config.yaml
dataset: "telescope images of galaxies (Galaxy Zoo DECaLS)"
train_examples: 88335
norm: "layernorm"
fused_qkv: true
width: 192
am_softmax_margin: 0.1
am_softmax_scale: 30
optimizer: "adam_atan2"
lr: 0.001
ema_decay: 0.999
final_lr_fraction: 0.01
Rows from block 5 of a small image embedding model, named by matrix and row number. Rows with one number belong to one neuron. Each number is 128 + 32 x the weight over its row's rms, rounded and kept within 0 to 255. All counts start at 0. Numbers have three digits each. After the name is the row's rms in percent of the matrix's.
After each neuron's rows are labels from the 100 images, of 14848, where the neuron reaches its largest size: "patch colour" is the nearest of a few named colours to the mean colour under the peak. Only what is clearly more common there than usual is listed. The data: telescope images of galaxies (Galaxy Zoo DECaLS). In brackets: how many of the 100, against the usual share in percent.
# gate: MLP gate (model.blocks.5.mlp.gate.weight, 512x192), inputs 0-63
# fc1: MLP up (model.blocks.5.mlp.fc1.weight, 512x192), inputs 0-63
# fc2: MLP down (model.blocks.5.mlp.fc2.weight, 192x512, transposed), outputs 0-63

gate.226 078:135127167117113143119054104184189121128128131141143171096091113090165135122120082090158169082127130176048131035114117171121135073058080143099057155110144123132126146159098081106093113159116117
fc1.226 084:131123112233116109073177166113121213110158137105127065123081147159125091118179168164117180221095096118098133101175193125124094159172139179121166079106134145153138145113117099183103113059118152
fc2.226 088:109119130186118142083109079110145141161127138127156158116147107185062155114102170213137158161096128104098106181148171171098156114112201134091117172121145133077142138137115124125136113169137159
patch colour: brown (71 vs 12.6)

gate.395 091:163134130139125126183162080182149125103106142074133154089093082148089071161160132229138167131085133157061122095116075084168180050073150121110101154135138138125138166122174127112154131105144171
fc1.395 077:211158109182142136174065137103194117139119142153126127121133169120180211071075127084109091122120168150108124113147147123144129126121111101154024059106137124144125157132117152126148103162097087
fc2.395 089:129124129122159124179121145146162101135148130168156101130108172113068106072098118091152112097189166148112141120105068129126073055100066066132060148148111120132134106094105227098159118105121126
patch colour: brown (52 vs 12.6)

gate.344 077:107141166148138129134136188141111141101132138102153148170143171084085105061179074102093149100049065112105193141067151105118148078143175042187134124127146130148110160122163080182128126084083098
fc1.344 096:167144132144134133099173138082106154128169129147132095100172157137125137132116143218129130128015134143146175189132085111143119054147164166146181118107135132154100163103162047132125110014129143
fc2.344 086:097114132174120102184106124122116113126100149102126083115159099084118184109074139160124143166099074141169133081178177122120128104118119127117049150105120103133166122127129097184143194101097196
patch colour: grey (54 vs 5.6); brown (37 vs 12.6)

gate.30 151:134118154176155127116105120111118075122132129121104097096122155157166110113097158133132172098098168137119131133116067104145142066103110199177137106104142244176150138145095109193115129154113082
fc1.30 118:154157129152132131099163131145111187128085098110191131118149115176118132198187096100140151088115153143134073114119151137141121108082120150077077127120124122151144114173072124131081069164120119
fc2.30 119:190130168115096122098114108107139126101128142112115096130130108171060116124162093085176165108095150102144186115091085113144121125091128200107210159134180084190134139090141076143122172135164062
patch colour: brown (67 vs 12.6)

gate.336 089:121116138131132121151193145120147165113145140033153133147085141183111143095154145202203127134111155117127147131133135175110166054180183167140179159175131127187118129072104127108117113171155082
fc1.336 100:153092118152142110067117103073047095123199123073126118132101161149067114155143169138192131144083140097099143116145127138113106037184123162122105149142104126153122128139114061165137110096137110
fc2.336 091:166136122126111121101081109133161219093095165115136111121138179105119089225118131116118152157149139101126094132120116073132095130226117123108099092140131135181139160125143221122155139227118080
patch colour: grey (52 vs 5.6)

gate.70 073:139150143167108134106161152121094115191145135112108165136162139161052092176176121109145167107080155075169133188129135093127126066105113146054097136151137127126106166112135069149086137144159130
fc1.70 078:171142108103140119156120139119089141161141119131109074139180122137049141136214106145169140162127123113081140122145087150128144127205158146134121119126142116108132142160135153166132121249055121
fc2.70 094:176127111159119118129156124139090140137071126228111137140166156136119180104135060098163157106068144185186110178143084103129134185171062135077040090139136125155143136153187139091129143096133179
patch colour: grey (60 vs 5.6)

gate.502 084:149091100166137124165142119158145174144138147175114126148131098122139154118128139103118134086177090168138148119131193076120122172162081154161129121088090132080133116105097105134160145113144036
fc1.502 098:108120132108145126166131110157095184167078113098152108125165196211035124106130099210143125142082124110166114058129152199161120164200165111087188139149132124155137130161164194155158085121139136
fc2.502 088:094148128117121137117120143149105109140107150135130109151196047130093128137141079161167124090086146184079113185103160167131174196112097100135081149142107105069130128177182097187122137047114131
patch colour: grey (55 vs 5.6)

gate.215 084:112085124169133116082175054090108135104122137131167132109099132165197098127122109088116198119111153118167133151142118177127130128091126087109182169136122140136125141076180204133139131113133106
fc1.215 112:182158131084159123159160132159147151133150124152132092148061132141133130151123060102131095137105119148084151110161092087143180134120204147149136176152138140158112163160090064128056127078157136
fc2.215 091:110116130066133129147156137128090142152104119182101105112093120109074172115149078065139127121101103104111126109168140164092168125077130070081184144127131164114125133137041086178110152184104132
patch colour: brown (61 vs 12.6)

gate.343 202:176128112100069143140100135146160167121141097134105164121133166179145134136147153114141140143135112154112113148099118090107131154168078150123126154152142234114174103120103109176143097155066075
fc1.343 106:116154098192134126122141064121204188181121139120121161152099128084053169148124073156146113107125069145142190112167092107166137182094148137082156101109135119173131148153159078074064117127115113
fc2.343 091:161139111116157105124162153119175160156130130126171195184090121108145168139156139102217163122151146140145103176185131129168159210148153089141152084109124108131093143174110102113120119081115166
patch colour: brown (57 vs 12.6)

gate.71 132:142122153148086071182175137132109188084116104131095176152112126129137157114126084104194175099120140152103140176144118101110096135118144167127088093133135255115140133121128092144114053114098142
fc1.71 111:221158124163171157107107136064095106141110182163112152139176154124140124177103166114154089132145128102206101176128178117141142138205147151131175148144108153142165129170134176137126159118111092
fc2.71 122:136169141170141117111106115092143156114126093141145140094094129120109196121224132103155139143196128136130112174110092197130142146101176107161159092164158060159114145062162086151080101079135180
patch colour: grey (52 vs 5.6); brown (47 vs 12.6)

gate.132 088:114101126160103124038075116118159115130183144093095155060122126160121096100129064080125084136111153147086126093100181062120147143096107050119061116154152108124126125134159055169124160159141051
fc1.132 093:096145136107170120112159120118141087160111124135094133159120129072114161129147141138082120154069101143057097185136081062094179084150122086141117088038110139102121078103178141131186122119101161
fc2.132 102:148098106087144150157128123155106099118145117183132154150145132083159154107060156140166095158167135223115092129097164138119163186113108107154080161126140140101124125171153098141106119064127189
patch colour: grey (59 vs 5.6); brown (37 vs 12.6)

gate.32 088:186121117016105128119119113109167133145145136168120153101113096154105051105080109165085136086125172073116112110121141124110149101083163167088080141137119138144107074100176122096142166131096126
fc1.32 104:098093096147150152148111089126164127168146116171101080105071182133140161148093151125091094165171144103059078131211130102159158191151144145142101068081124143103125096171106171145125110136164164
fc2.32 094:147139130113113144119159137168125115178112134127129129113147160129142139127134165134068121219210120122195149166104151156134198144144116046139140116135125138114128119152139106163163102140146160
patch colour: brown (51 vs 12.6); grey (32 vs 5.6)

gate.237 077:122114134130117144155162105126091097111084127176158124111083143116111101176114146173140151091159117160168071159078136200120146130150137166034159190128108135181144134136084161150125113131137062
fc1.237 089:144124130104113122085210152103127142155115118106168093087143121165110089160096102105087115083077085136129171092105123137117183108060108128139099113149111137140123120108136112173123100115144140
fc2.237 100:128163099167095130106088094092074108100095113096119091101149144124170142066111140119080120143188092150141160133071103083145165180088115194134110105104141157094140183125229134102140146161142168
patch colour: brown (50 vs 12.6); grey (34 vs 5.6)

gate.305 096:156117109149111118140102096183133074104131142079137117132118122162131076137118101150124137172053095185171143080140160095107134089112205126119110131117132125118120123128099085182142088147155074
fc1.305 091:123155138114142112199092113152194073110164118113170151113099131169130135137136114136138105140102103175119119137177053086125141089097127114103113102163142112154115138143173131129079080058158186
fc2.305 102:164108135140162129141204138104125081131124142125129134145138117127138188106094145147053137149076117115169092149124126140113147049155172055197140129115119118112149102171145127118182120157107117
patch colour: grey (82 vs 5.6)

gate.476 071:150163123216128127144116136106191034096133133121120136156104107102168165128155110128035141095103109128080128133129170141079164064075074116144072112102126121144129138135122125173183118180218128
fc1.476 096:127118120125127126202089102198098116128089122169112118180120135175163120072082167085102141113128148075115130085112201137109108139143099102131065087131113140094115163165149194167045160100149154
fc2.476 094:104118148147138136119117141143109068145128129111157077126116138169133033115161088145073084106162148181112086125137112196092157148049150170150158105140095127119132147125204159105126140139122243
patch colour: brown (56 vs 12.6)

gate.168 093:150171158091122134144150195137131148104126151113127141165145156109117180122083119118118093117095109101102149113095104097134090122137139185112116123124134120110127121112085105171084105171072029
fc1.168 092:107094111160120141068069041091147092151144126145147087074065145162081134134143072135104076155160135149071150070106097129099096185178128129139206136107129153096124151147141187132088095159165151
fc2.168 084:147142141110140129127142045191131102179154130103136174118133091094056114148114135193160117126113115084110157051164137136111089082147139140115163106116108136150155160085073130113185163111130104
patch colour: grey (54 vs 5.6)

gate.412 080:117124138135127125183203118130183185092153130079134114160028132135129159096067157114141162068156124135097156158118119095137143040172138053107046077103126116130130132107142166156211141099166151
fc1.412 086:140093137124125100168122159112147118123152133125153115082053153110128104111129129084067152136113134120105150105151117130121139112105135069090089132109093131098135101089114131136143120070181183
fc2.412 083:168140124064157099102052123137141161158072141155137130047139171150131132079086158148135139130099098098144163072134128159134103179139156104129021100116108145164128107195215137122174137069165140
patch colour: grey (50 vs 5.6); brown (32 vs 12.6)

gate.122 077:116124126064141128125117161159080103134115149188116116171095153116116101131132156191100146173165176073088148143118138161122093169187126119169111103133148134091117125134098052081072099162124114
fc1.122 090:145148133034107118072109161184162147107054140152108174123163093131143142150187119151148109081161122185151150156124144130151155159124176094146172131142109143141112159127034116113126113136075121
fc2.122 088:150136124087123141140107123176151117112134123119143170124072099142022112121117089179209107126064065168062107066154080166152144134121116083118153118133128119163119131145083126129101140094145114
patch colour: grey (34 vs 5.6); brown (34 vs 12.6)

gate.50 074:132134136189153136074171103165051092084126118146163162135100119105134151141116147147145234191130115146136148187122101093136092055135150145143126184170163138081110119164107163170106137096135152
fc1.50 091:140120147115099130086061100160110120142117133132081159134153138188224134142131171176132150167175190148138135066166128144092177110122118154139042107121152124117154095097136175125125117124083071
fc2.50 086:166153123086123118135097119098124074131132119128126110121180080116134114149141116148156116082127089139089143085099112168137171236017112117110181117151129131140117183121161203092136132127097108
patch colour: grey (80 vs 5.6)

gate.287 092:099109140155126124061128163161126194111156135179158163181207132162148108135128172172134127143114124147146115117141133114061121129177189164112129152155128111144149129103121136182159185180102083
fc1.287 098:132115104163113107113193128142111145099107112142156161141135166216129072156105118143140111200102115130102124174156164102121089171122146085097090158143168126133108085111104165128082148108124201
fc2.287 095:169116105095141135105124120112080112082114097082133110126093136184088123157192155127078087064109065155056146089104137124172055161135142100162136097136150104122114096095146114093097140135166127
patch colour: brown (49 vs 12.6)

gate.180 083:153100149114143120150149123126168122153157130110132135127109154162187102073091153174083129099137132231170149156171152165125149172176144065154106133111122152201143083084157095173173114108118130
fc1.180 088:171146143181132120207157083072144115160219124125152134151114083125168106149147208110061134120144105160088131215198130076154189166081140148166078067093136113143142106095143126083075129104148156
fc2.180 095:135146112113120104091095134121157136152137127171142165146183067107238156068106069148189109106044150145177135130160128178119132173077126072125104073138138110136132119127152102051128116087130142
patch colour: grey (61 vs 5.6)

gate.189 169:128125140138093130138127186090117169100097136071075140111163160130114120157177139131173098090145123107154124110121119146124080114163108198083145086129173251100169156126065141124108112158088144
fc1.189 117:160172116118134123070087166061101105179103148177151192127150144115168085185142105108154120127102162099139095174098101172119130142159149074161202148172126136118102107108088152119114117128080164
fc2.189 126:130114117105096148189102134118171137150097107171093183145142165113176180182107138133118084142204152106164083158108161153145147141204127157138094088147125144101142129133130128115121062141114115
patch colour: brown (67 vs 12.6); grey (29 vs 5.6)

gate.338 088:101110124147119137149123071147123185105133116155103109046095136188176066166163145071121133209106154114157106100179092124110110132142178103149041174107134125104151160195063120081116110122125090
fc1.338 106:194119131143138112111137179160069155142114121192160177148152103103186071076075113074125148166137165051139147148122182125094061078193171165118170140151121128101144140137097151096100107126142168
fc2.338 102:142094132158153123131145095120166122198080137166124148146120100183157109105090094083080121072149120112111086105156144113119132205137124123189131103145119118117129120167186117072172120116045177
patch colour: grey (56 vs 5.6); brown (38 vs 12.6)

gate.450 104:109076112158108120125099134155192183117100134099119107133113125092129113107145129219090130069158130100136192063119098176126164093119162090160110153129131123167126131167164114111078139050133136
fc1.450 108:115127127191137117069132088127115119040126144106122181111139164143145136198089133147130125093139094112122142098156160057119096075105092104096135188155145133205130054112184137163135130153141085
fc2.450 111:166141118111153115108174094152115180131080120099103165163144125132062133120139104197137123047069137101151208086123179103079100040085149068055137147128107143133133120143106091149121141140158105
patch colour: brown (62 vs 12.6)

gate.194 090:115111158082134128119192133115134172148147139190109143096066146187163119149159147147122129194086160036111165086174194143113142174159110149181140103133115132134130136129089128167079112097204094
fc1.194 075:144153102093159138120117155121151085146115134180098143144083130093084154101135132161165120135168125122105143124089127126102099111096155101090103151137140109107120089113099108122150141146193164
fc2.194 086:145121116148159100150125104140102151108138115102143125168108113110034165091116068067088061112115109111107110111148121123133113120133099041061143142158126140139113120098037103067123139165200068
patch colour: brown (38 vs 12.6)

gate.295 079:112106129119097123102117100135119158108082132156160160121040088122047136118074012108149161148078101119077106110143131131159073169155112035066152170116130139133141120154090102126088147085179080
fc1.295 094:153152132118118139161118108137150066134127125159149144131101130152096077093103184093108112116105170105067109103087134196152124166073111157176105082124163129138151107160195130066163108140186228
fc2.295 081:109152103156146114082070112149164054118106135138097135156130040158116129135139133098116106131177155104104139099118103166133071204199174112158050060093117146161124081165152121166095149168149184
patch colour: grey (52 vs 5.6)

gate.115 084:153108140187127114173150156156163136119057130132135135158112121110071122137134067083091105214090100098098131123096112098154138166179140124123093094102105129107131143121106092129072099102181217
fc1.115 090:134121131114121127110076129109230144095109127098157139114171134131124064141176150198086091122143165158155113165116104146125099159122148124080102100146122129045119151137124152117155135122069162
fc2.115 088:153140145136134135137122092075145130119140127130167153136172161191124226138230133156118094221126155162143150118103070114139109118144167143149183143154122114158121130114168149112129113148110118
patch colour: grey (67 vs 5.6)

gate.263 121:206168134096130152106072122117179115150168115166146090137089180141165137089098149147121095169171120151069061084178133089084135108091127117196110136097150166093170127113107139175081136115164111
fc1.263 102:060102129067090075109063077122172126121096144091105092116101136180153116110109142081125124120168127130124148072128101097163125140115126125116139077141144140115071058078107114137101123117107078
fc2.263 102:143134107117085180049127142088119066128133092081196081102096115093104108130137087124154095101170134106102107147170077133104125077115120146164107091135161164101076124179113171105085093098150149
patch colour: brown (81 vs 12.6)

gate.234 083:114130125146144130120202154115113107138127131089100090145168119150103108097145141128043149112122119114127133198154111127118107081131131165112117168147124129145134100096144062099151114170133103
fc1.234 095:134137132110129130127130095075130101135166134124143093168126126124145156091148157103047121142212142084109152055175154098129048163105137157201077126144129122098145101114163123114156123138155080
fc2.234 081:137106122141129153136125176067143120155138123096130119146126098124180117054138164124025162148165130145152196153173119111134124190155122162155155124133111136107106171138172083150178139140188156
patch colour: brown (48 vs 12.6)

gate.501 091:109117117134128120114084111157112117114149150106092106222058143184174124074128129137140145158106143058070157040109115131096118052138138100159126154110119143173129111121104119095119128113157178
fc1.501 097:125098153133111140035058090081125119133097114081117086097124136108124093134106056113019142137129147163129145062126128120117106215106120107138059140129117131165136114119181147193151129182115057
fc2.501 090:111113143117143114092143152101065107092136110077140103174127160210111080084200195092165149188103097109164154090131157135129075124182088183120159144130109150187098133140113108158122111230104081
patch colour: grey (68 vs 5.6)

gate.139 084:114159154156142131142124137106122157089199146158116190170165146167178101121124157116123075101115130146133108115115143126120137172178147144174127104144111134124113158083148099162095151093114130
fc1.139 084:114100112115132120113120123112139120125123130118138125118138152164159110127146137079097144156163155228082081150120171129159066178165098138106122105140141130123149126114143132125093126145156123
fc2.139 093:145131126074125148157136117133138137108065134125113086149172141061072129153136123053117075182198103116133077136095159181133113190180105134089167154125168138142140147126112159083111117137110154
patch colour: brown (43 vs 12.6); grey (29 vs 5.6)

gate.202 084:100130181108144125113140176112142108176158141150113165044114158091140037124108152138118113120139139139150138086110079086119114156147178168148128114149139113095122182141136103059155124128127141
fc1.202 097:101117136145122118076047157074122118159117131135089150136192076128106090157138146157122093037147155075173154169097132150119115163133133200085210144154148125082135118142169154114107120114115111
fc2.202 091:217146145186104126118105181101080158099146123181137142108144115078143132166070128128115180230102112148148149164087147121123093144112140090113063129108103141109115164121110097171072125108157071
patch colour: grey (49 vs 5.6); brown (40 vs 12.6)

gate.193 081:137178125201116140173199104186129187154161140077109107132137095162147162158129169086159155141135112113116167135120150134107165088132163166149157105091146144060126150157101050146070079081154199
fc1.193 099:163134129081102115114157147129153188106161135129124166117108138129216149098106115158124159122114184181097154149149119156104105100207163106105132166120123123078116161148146139154098125170109085
fc2.193 090:085135140084134117129154102149156095151138135110134134178141141093091168151144157178093109094102085086102121112084060122118148161134174072109165190126126134115138124120121150176144119127056128
patch colour: grey (74 vs 5.6)

gate.440 075:120130129143143115208169181140090169155193146163131198160074118132114102110111151141081170167155144100102117156125114126138093116216139139193098111124131119135133108086073133086102159087100153
fc1.440 081:145145149072135118174207184132135166167166125139134101117039137135176087119151226154084125144159128027129119118114140151123129175099082132101164139122161124224133100116109127118123124181120146
fc2.440 091:101112141124128106169204124190120134109146149197128131164076080037150175058106144139166145116095178112129127117127131184118123106151136125087196089122134125099136112131173135123123122137123175
patch colour: grey (51 vs 5.6); brown (30 vs 12.6)

gate.369 103:165080124118127128138128116095076084072129131040143113091092109073069112099138071163181153078067118116094167078142128123119089040101102159143155135114139122103139128130099107174114136155128088
fc1.369 108:125145135113131115133170105119135116113153147152097114136125140105101111179155087189141152114071135147166069162165090102124231151177119188091144183145130122096139127127080103227141095144126051
fc2.369 096:126156102134139103144199115100141094146118132089133113162113086169165098141124107219103104116058084088134136128187181150140162062132164131095169189140088144136143123154104082093103117159207105
patch colour: grey (45 vs 5.6); brown (39 vs 12.6)

gate.200 081:142144122102118118118108075098182170112163140086131115058064105116110132086077077126106113137188145121090123155139117111141158063073169084105048170132116137137120135124117110110093157083123167
fc1.200 095:145121149118132124092108119195085106085136122088095094141111108194115085140161061181124138157053096163141105090150116101129118134098147129132094108114139131115136136114066112174080136070123073
fc2.200 080:092130139121129131163092129092154104163195109168121067049160133079126116102162081166152095101140143168143152137128119109163120178098116124083137102100094111143144085106152130116149123079141151
patch colour: brown (53 vs 12.6); grey (44 vs 5.6)

gate.61 095:189111116084116132088067087020122152073108132108099083100104093086118106110140136142143121088070190151120135128096119138137149122203215114158216214151141141158135135133107148139097106164114105
fc1.61 087:076111126142163142172177154106124165151125125176144113075185165120106184108035150149109103127166140099159175181065132114117112102162154095086129105106137109087108127121099229073119137069121166
fc2.61 097:141116149118140135103117076062109121173159125178127095094115130084119166143161145230136099246114091198118079153154088136120159126106156086176160080088132125105127174126097144193151132203091153
patch colour: grey (56 vs 5.6)

gate.13 083:083108131105132136017142182049061122133088120111186149114115130119098080121186087094163150119106164123102141116141090110115087115164143111145130187112127146139136096153128119246138123118101079
fc1.13 093:157161114153131127142122113131120151102144119121126144188051112115063167079213182129099128069154127122072133139151154096110109207137179136129147108135103112108133133159148067081082123114113133
fc2.13 089:144115115122117132150112055123101099114119162155097127166136147100112186114105119112101099095165098110100103184140187116126102157137104165128176168152140125131166085124160168103094124104156121
patch colour: grey (59 vs 5.6); brown (35 vs 12.6)

gate.422 089:122162138146098135083110093106124103116094126119128111115092141134214133127150139075164141134159124148138105106136105175111144079120083139089030121130139131140139102121092114155127134109114193
fc1.422 103:136108116157140116159169115091087115107181140092110129101112113180123134173117120185133119159069127148072161160141126069165077131130114111134028138132130145103120104129149154174137132129138092
fc2.422 089:124120127141136131114134075155081088150180133150096119098104145172205058170107121158081129143163116192184097101084101137145199090073099076160164176129122155089118110123200180097133123136141126
patch colour: brown (30 vs 12.6)

gate.246 148:172153201149082065111166154152128119088119129136163148127141094110117121112135084098159115124122092122115161142043087190063125144165144108106136058153170142132208196175139108142076145093098148
fc1.246 160:187139066074145137134147076167163151126156137120110127073122160168090149143112105123177135111098164159090097143163114030159157148099136117119115146122142095127000043091146146148118121107151118
fc2.246 210:152100178121068142094112109145131132092119111076103125128160138168163108164161129172141097118108109138156165091090140122121112126156142165105157151129133082145113159147110164135102157161153098
patch colour: grey (52 vs 5.6); brown (46 vs 12.6)

gate.198 075:156124138107149124129138074167079101119097128043154144112121118123024092146117099108157135101115185141126135175118122143105186113110067161144125146132143116154142130112210110166117119103145097
fc1.198 090:129132138096143114058088064089146144135172139142148087087135147138165165075101120153084150123098185195072131089128123073108191141076070160141128151143145135155115134105166091143103164123171033
fc2.198 083:137068125149155123124169169139106156111092125211126087115129176085116165181145151094057105116143119106109078084139111090176102064071104083126157115070090152122093152151134121122081123023178167
patch colour: brown (56 vs 12.6)

gate.439 083:145077120134139123166143150114149088057138134146112135155164113049111137104103148102044079117195048105149113156154110120132158147085135135167121098100123141117120130133140049177177121105151189
fc1.439 085:107154138130117139107079159157124157210108119244148172120135104071120090155176171136144121144146148125174115164095135150135218143127120075197060079128130133104128162138071100150116154191074196
fc2.439 105:128131141124133127133067060117181120126120134118164121130095101084218248147124113207166123145081132158135144087125183104141149153086095125114192080093109156126139121162122149133140137152138104
patch colour: grey (28 vs 5.6)

gate.292 144:162112103064031065146094127212164157149126166116148136145127181141151113102139163154122126159186153147152131096134135143144135233130131112129099111187121158110048059077103185129158129157093134
fc1.292 133:037091092127111120205119111166189117132132173152192147129105089126109185147096098193076111148152147173128099167146135107163206168108074100122115138148105114073063061097106183134165097182104148
fc2.292 132:040141172114126090147106143079135128160106131173099087140109089056111133128119124119115129083141126125127131167130096134116157156139168165145145150120094129200196161114144116104126101087122157
patch colour: brown (71 vs 12.6)

gate.393 098:167129110110127125082158088211083148075140131067104144132095137118090113171122044132158151150061102139116147096104090112155066127154199135111122127109183130125103134177072098119112126140171067
fc1.393 099:118129148183142126176103108120155081127144135150136120126093137112113107093138098096203150130097133173137176166146116119153249133077127127104139187153114151171129052106110094169095099171130147
fc2.393 118:086111132155143108151195121099095132176150139155103139156128154156188131059105097234105167158100153156096130147159190135102155101161082132142119119114086115106140120152116112139163113189103152
patch colour: brown (58 vs 12.6); grey (37 vs 5.6)

gate.187 085:160136087139131134129148102148146145061175148100126107107090086125066098150073090158054127118089117129115082114141111147121063106094122153078121153110118115112147123102139083124061097073157120
fc1.187 099:126127124163147125089151197089083144130118131121141138082155132118080130137190110062091180125164141080163107183130158149107068113135200077144104129163100138144126120130121105212173150154103180
fc2.187 094:155121112156112116102188124160136090121152118138140137163117141051088109161111055111178078077065191153108099127100099142159126156053161191123128104139144153141108101142192087170122136114090167
patch colour: grey (59 vs 5.6); brown (38 vs 12.6)

gate.231 083:107142124128146122109131134189179120129114112181115114138075117100206093100138118153136154120153177171036166142167128120109106137183174089119054057090120136080119113099115084124125128166101203
fc1.231 088:157130139079124136109111108150146092127131127116125195159107110134124047149180109108166094104146180025153141068099129115130189112107134203144164135125167120113131133108084101081101108160149082
fc2.231 088:151190122124121126209127158096194131122194131126145171145126178144230078129161127082166141111176193177106096113117189159157139169192149134115175095171124122103131130148070126204187109099102137
patch colour: grey (55 vs 5.6); brown (34 vs 12.6)

gate.37 166:140076108122114135116153143103109091140127111143067107119109152116141115085100129062148132086101127155065095145117112106135098097128113151151202123105148255141137162106147081152123098121112060
fc1.37 116:124121122130171142130110173055145083141143149199131178131137036138125173149110100113167142102083085131110124175099145105119186104119119078164093118123167125164102159053154069123134157048163171
fc2.37 111:103063060074121140127112089181101141166125109149155101169116123143113071138088155114105123154077118138124170150112157169091145118172151108185170141135099139137172132169160163178217165131134129
patch colour: brown (67 vs 12.6)

gate.265 095:140087153122166131169148176160202178167148130160107167159158159130205210137163186162148146153139128119091183098137187136129131137116149133164105174090133140088130132152111057101113119147121122
fc1.265 117:129180117155115136152060137132143139158129146091116097052162162098145077127152098104127105065158144150216108132134077138116119177075132185105120096131106130162125099126159080091086143091116151
fc2.265 090:092137138128097126119137124187173179141129128117151162147123099106096150103159067112116095151097077082163148113121138034158072141116133149114205173128151163098106105156140011103113147115086106
patch colour: brown (58 vs 12.6)

gate.84 087:095119155134132130178195056168149135152138137115119157208146128171103228193091215100121072110162127104058104136144185089126165129109154104123172154106130119124124105122113149160077101078171174
fc1.84 096:127129158133133126136177145097206134127131144118094142151142130074134168181120171197144144121153162188124172195094096115146156135181130102139208158106122127195122114116149164195182148094151107
fc2.84 079:131158101118094141159178153105137244152107107134109115121157127120066145043174103050134145144185148105159160126111151114118090091076123135122161106168116165098129136089120143155147099153158121
patch colour: grey (50 vs 5.6)

gate.373 081:123167130133133126101073131036137032117128127154148042139161141036095158078125151113108138138072155112135086105135090157137111150145127091090157148127122144183136092091079107125138115146127176
fc1.373 096:090123128147136120101112133099118158085117135125154165093133134072167157150109122161164140112071160129158125132140035150100105082224111093082041145159143116148130135089025170170065138132105151
fc2.373 082:151132115122120108122162130137096132195161150175120116128129121065025199087113129127123067149099157060096174102151086104152125071131144114141150138142110139148116155167020084105117133157098154
patch colour: grey (84 vs 5.6)

gate.88 082:114110146155121132145119127182139126116115129120162132108151129180152032123088165139140106164157152075139194091081131163142112117134121080146124106105133158132140091156087163098097150138124183
fc1.88 087:103056109097156128158131097164031120104118126117102107153117144141096145142063136119175130120115143036111122121171110102136081154140159114149128143118139116091117113100123017029090168136221220
fc2.88 096:132086162131137126091126102071120123085108132116107199133180097103116163143129120161104141139153091205203078089138093082142146132137142198118184117134120113126120115145178168070126134131141115
patch colour: grey (58 vs 5.6)

gate.106 085:121133120126097132105107114131094210099085123116129190172118132114101164163110170170055068142136115154111163180165110094125118173152138050129145164182101142140108184120186149208193118133119194
fc1.106 097:122100100095121131070216167150129241122160139105122090145103156147131171176108112171202124162123120130127125145101128116108150131132170192096210156149130101181140166116118120161100131189133100
fc2.106 084:115093118081154149095116140167128099139151127192132119124161163180137142167112122153185151095106170169137140178114093192097152119079166139126172127099111134210131145145231179200185166160158180
patch colour: grey (53 vs 5.6); brown (34 vs 12.6)

gate.206 082:154087142150132136182094141091111112188100106207130157101098084142141071072160113099139163115158136177132144165166072056123127189035108141166087143113129119138129142172116130113112110166151179
fc1.206 092:117110091082121119148172181173093171131169129208080141187115102071188155147099175158146126119153124095132146170119087131105099112180147161150101189157110132129139134121090093115100100160157099
fc2.206 080:160129097157136126089130058093120137078115118139130132131053083047156148126083179169065177130170157112107112138113163144096107127048097125111140157110108118157126123148130110145147143131197112
patch colour: brown (52 vs 12.6)

gate.473 074:174129082133126118144062096205099133133137140039108109193097109144055153155144093134133092167156183161125102061143118133161103134133165211128228111121131126106147083159171151104143118143150086
fc1.473 104:140153129083128131148063130134118093161154120112101072081128162129067158136120168086068102154185136154107093100145050110118127122123165141174030076126124130127108115123116137182078151084077138
fc2.473 080:155144093125113126173158170154174106178157128087114150147132157137117122097173133180102169084134146065092142164184127091136111084150200158204138113138091188142107116147199154092171095116216139
patch colour: grey (74 vs 5.6)

gate.483 089:141143125090105142118123130136120153095132140123116185075120159144081122168121154064079085146113128060181093156127072130112120150073158072114073138125125144127124150114120119103157105220140136
fc1.483 093:166160156121125110197081112151113067079176130128141086134200131134129110073129145179147121131116149150145092103155106129102162153162170107184134099137121132105100103148181205168192095090098130
fc2.483 096:115154131171112155149106162114103116063177120120132053150106085150148091164123124076142125186108177119143178162113101169142124218203120128090120097144150152150132114073130128176084114103084075
patch colour: grey (51 vs 5.6); brown (38 vs 12.6)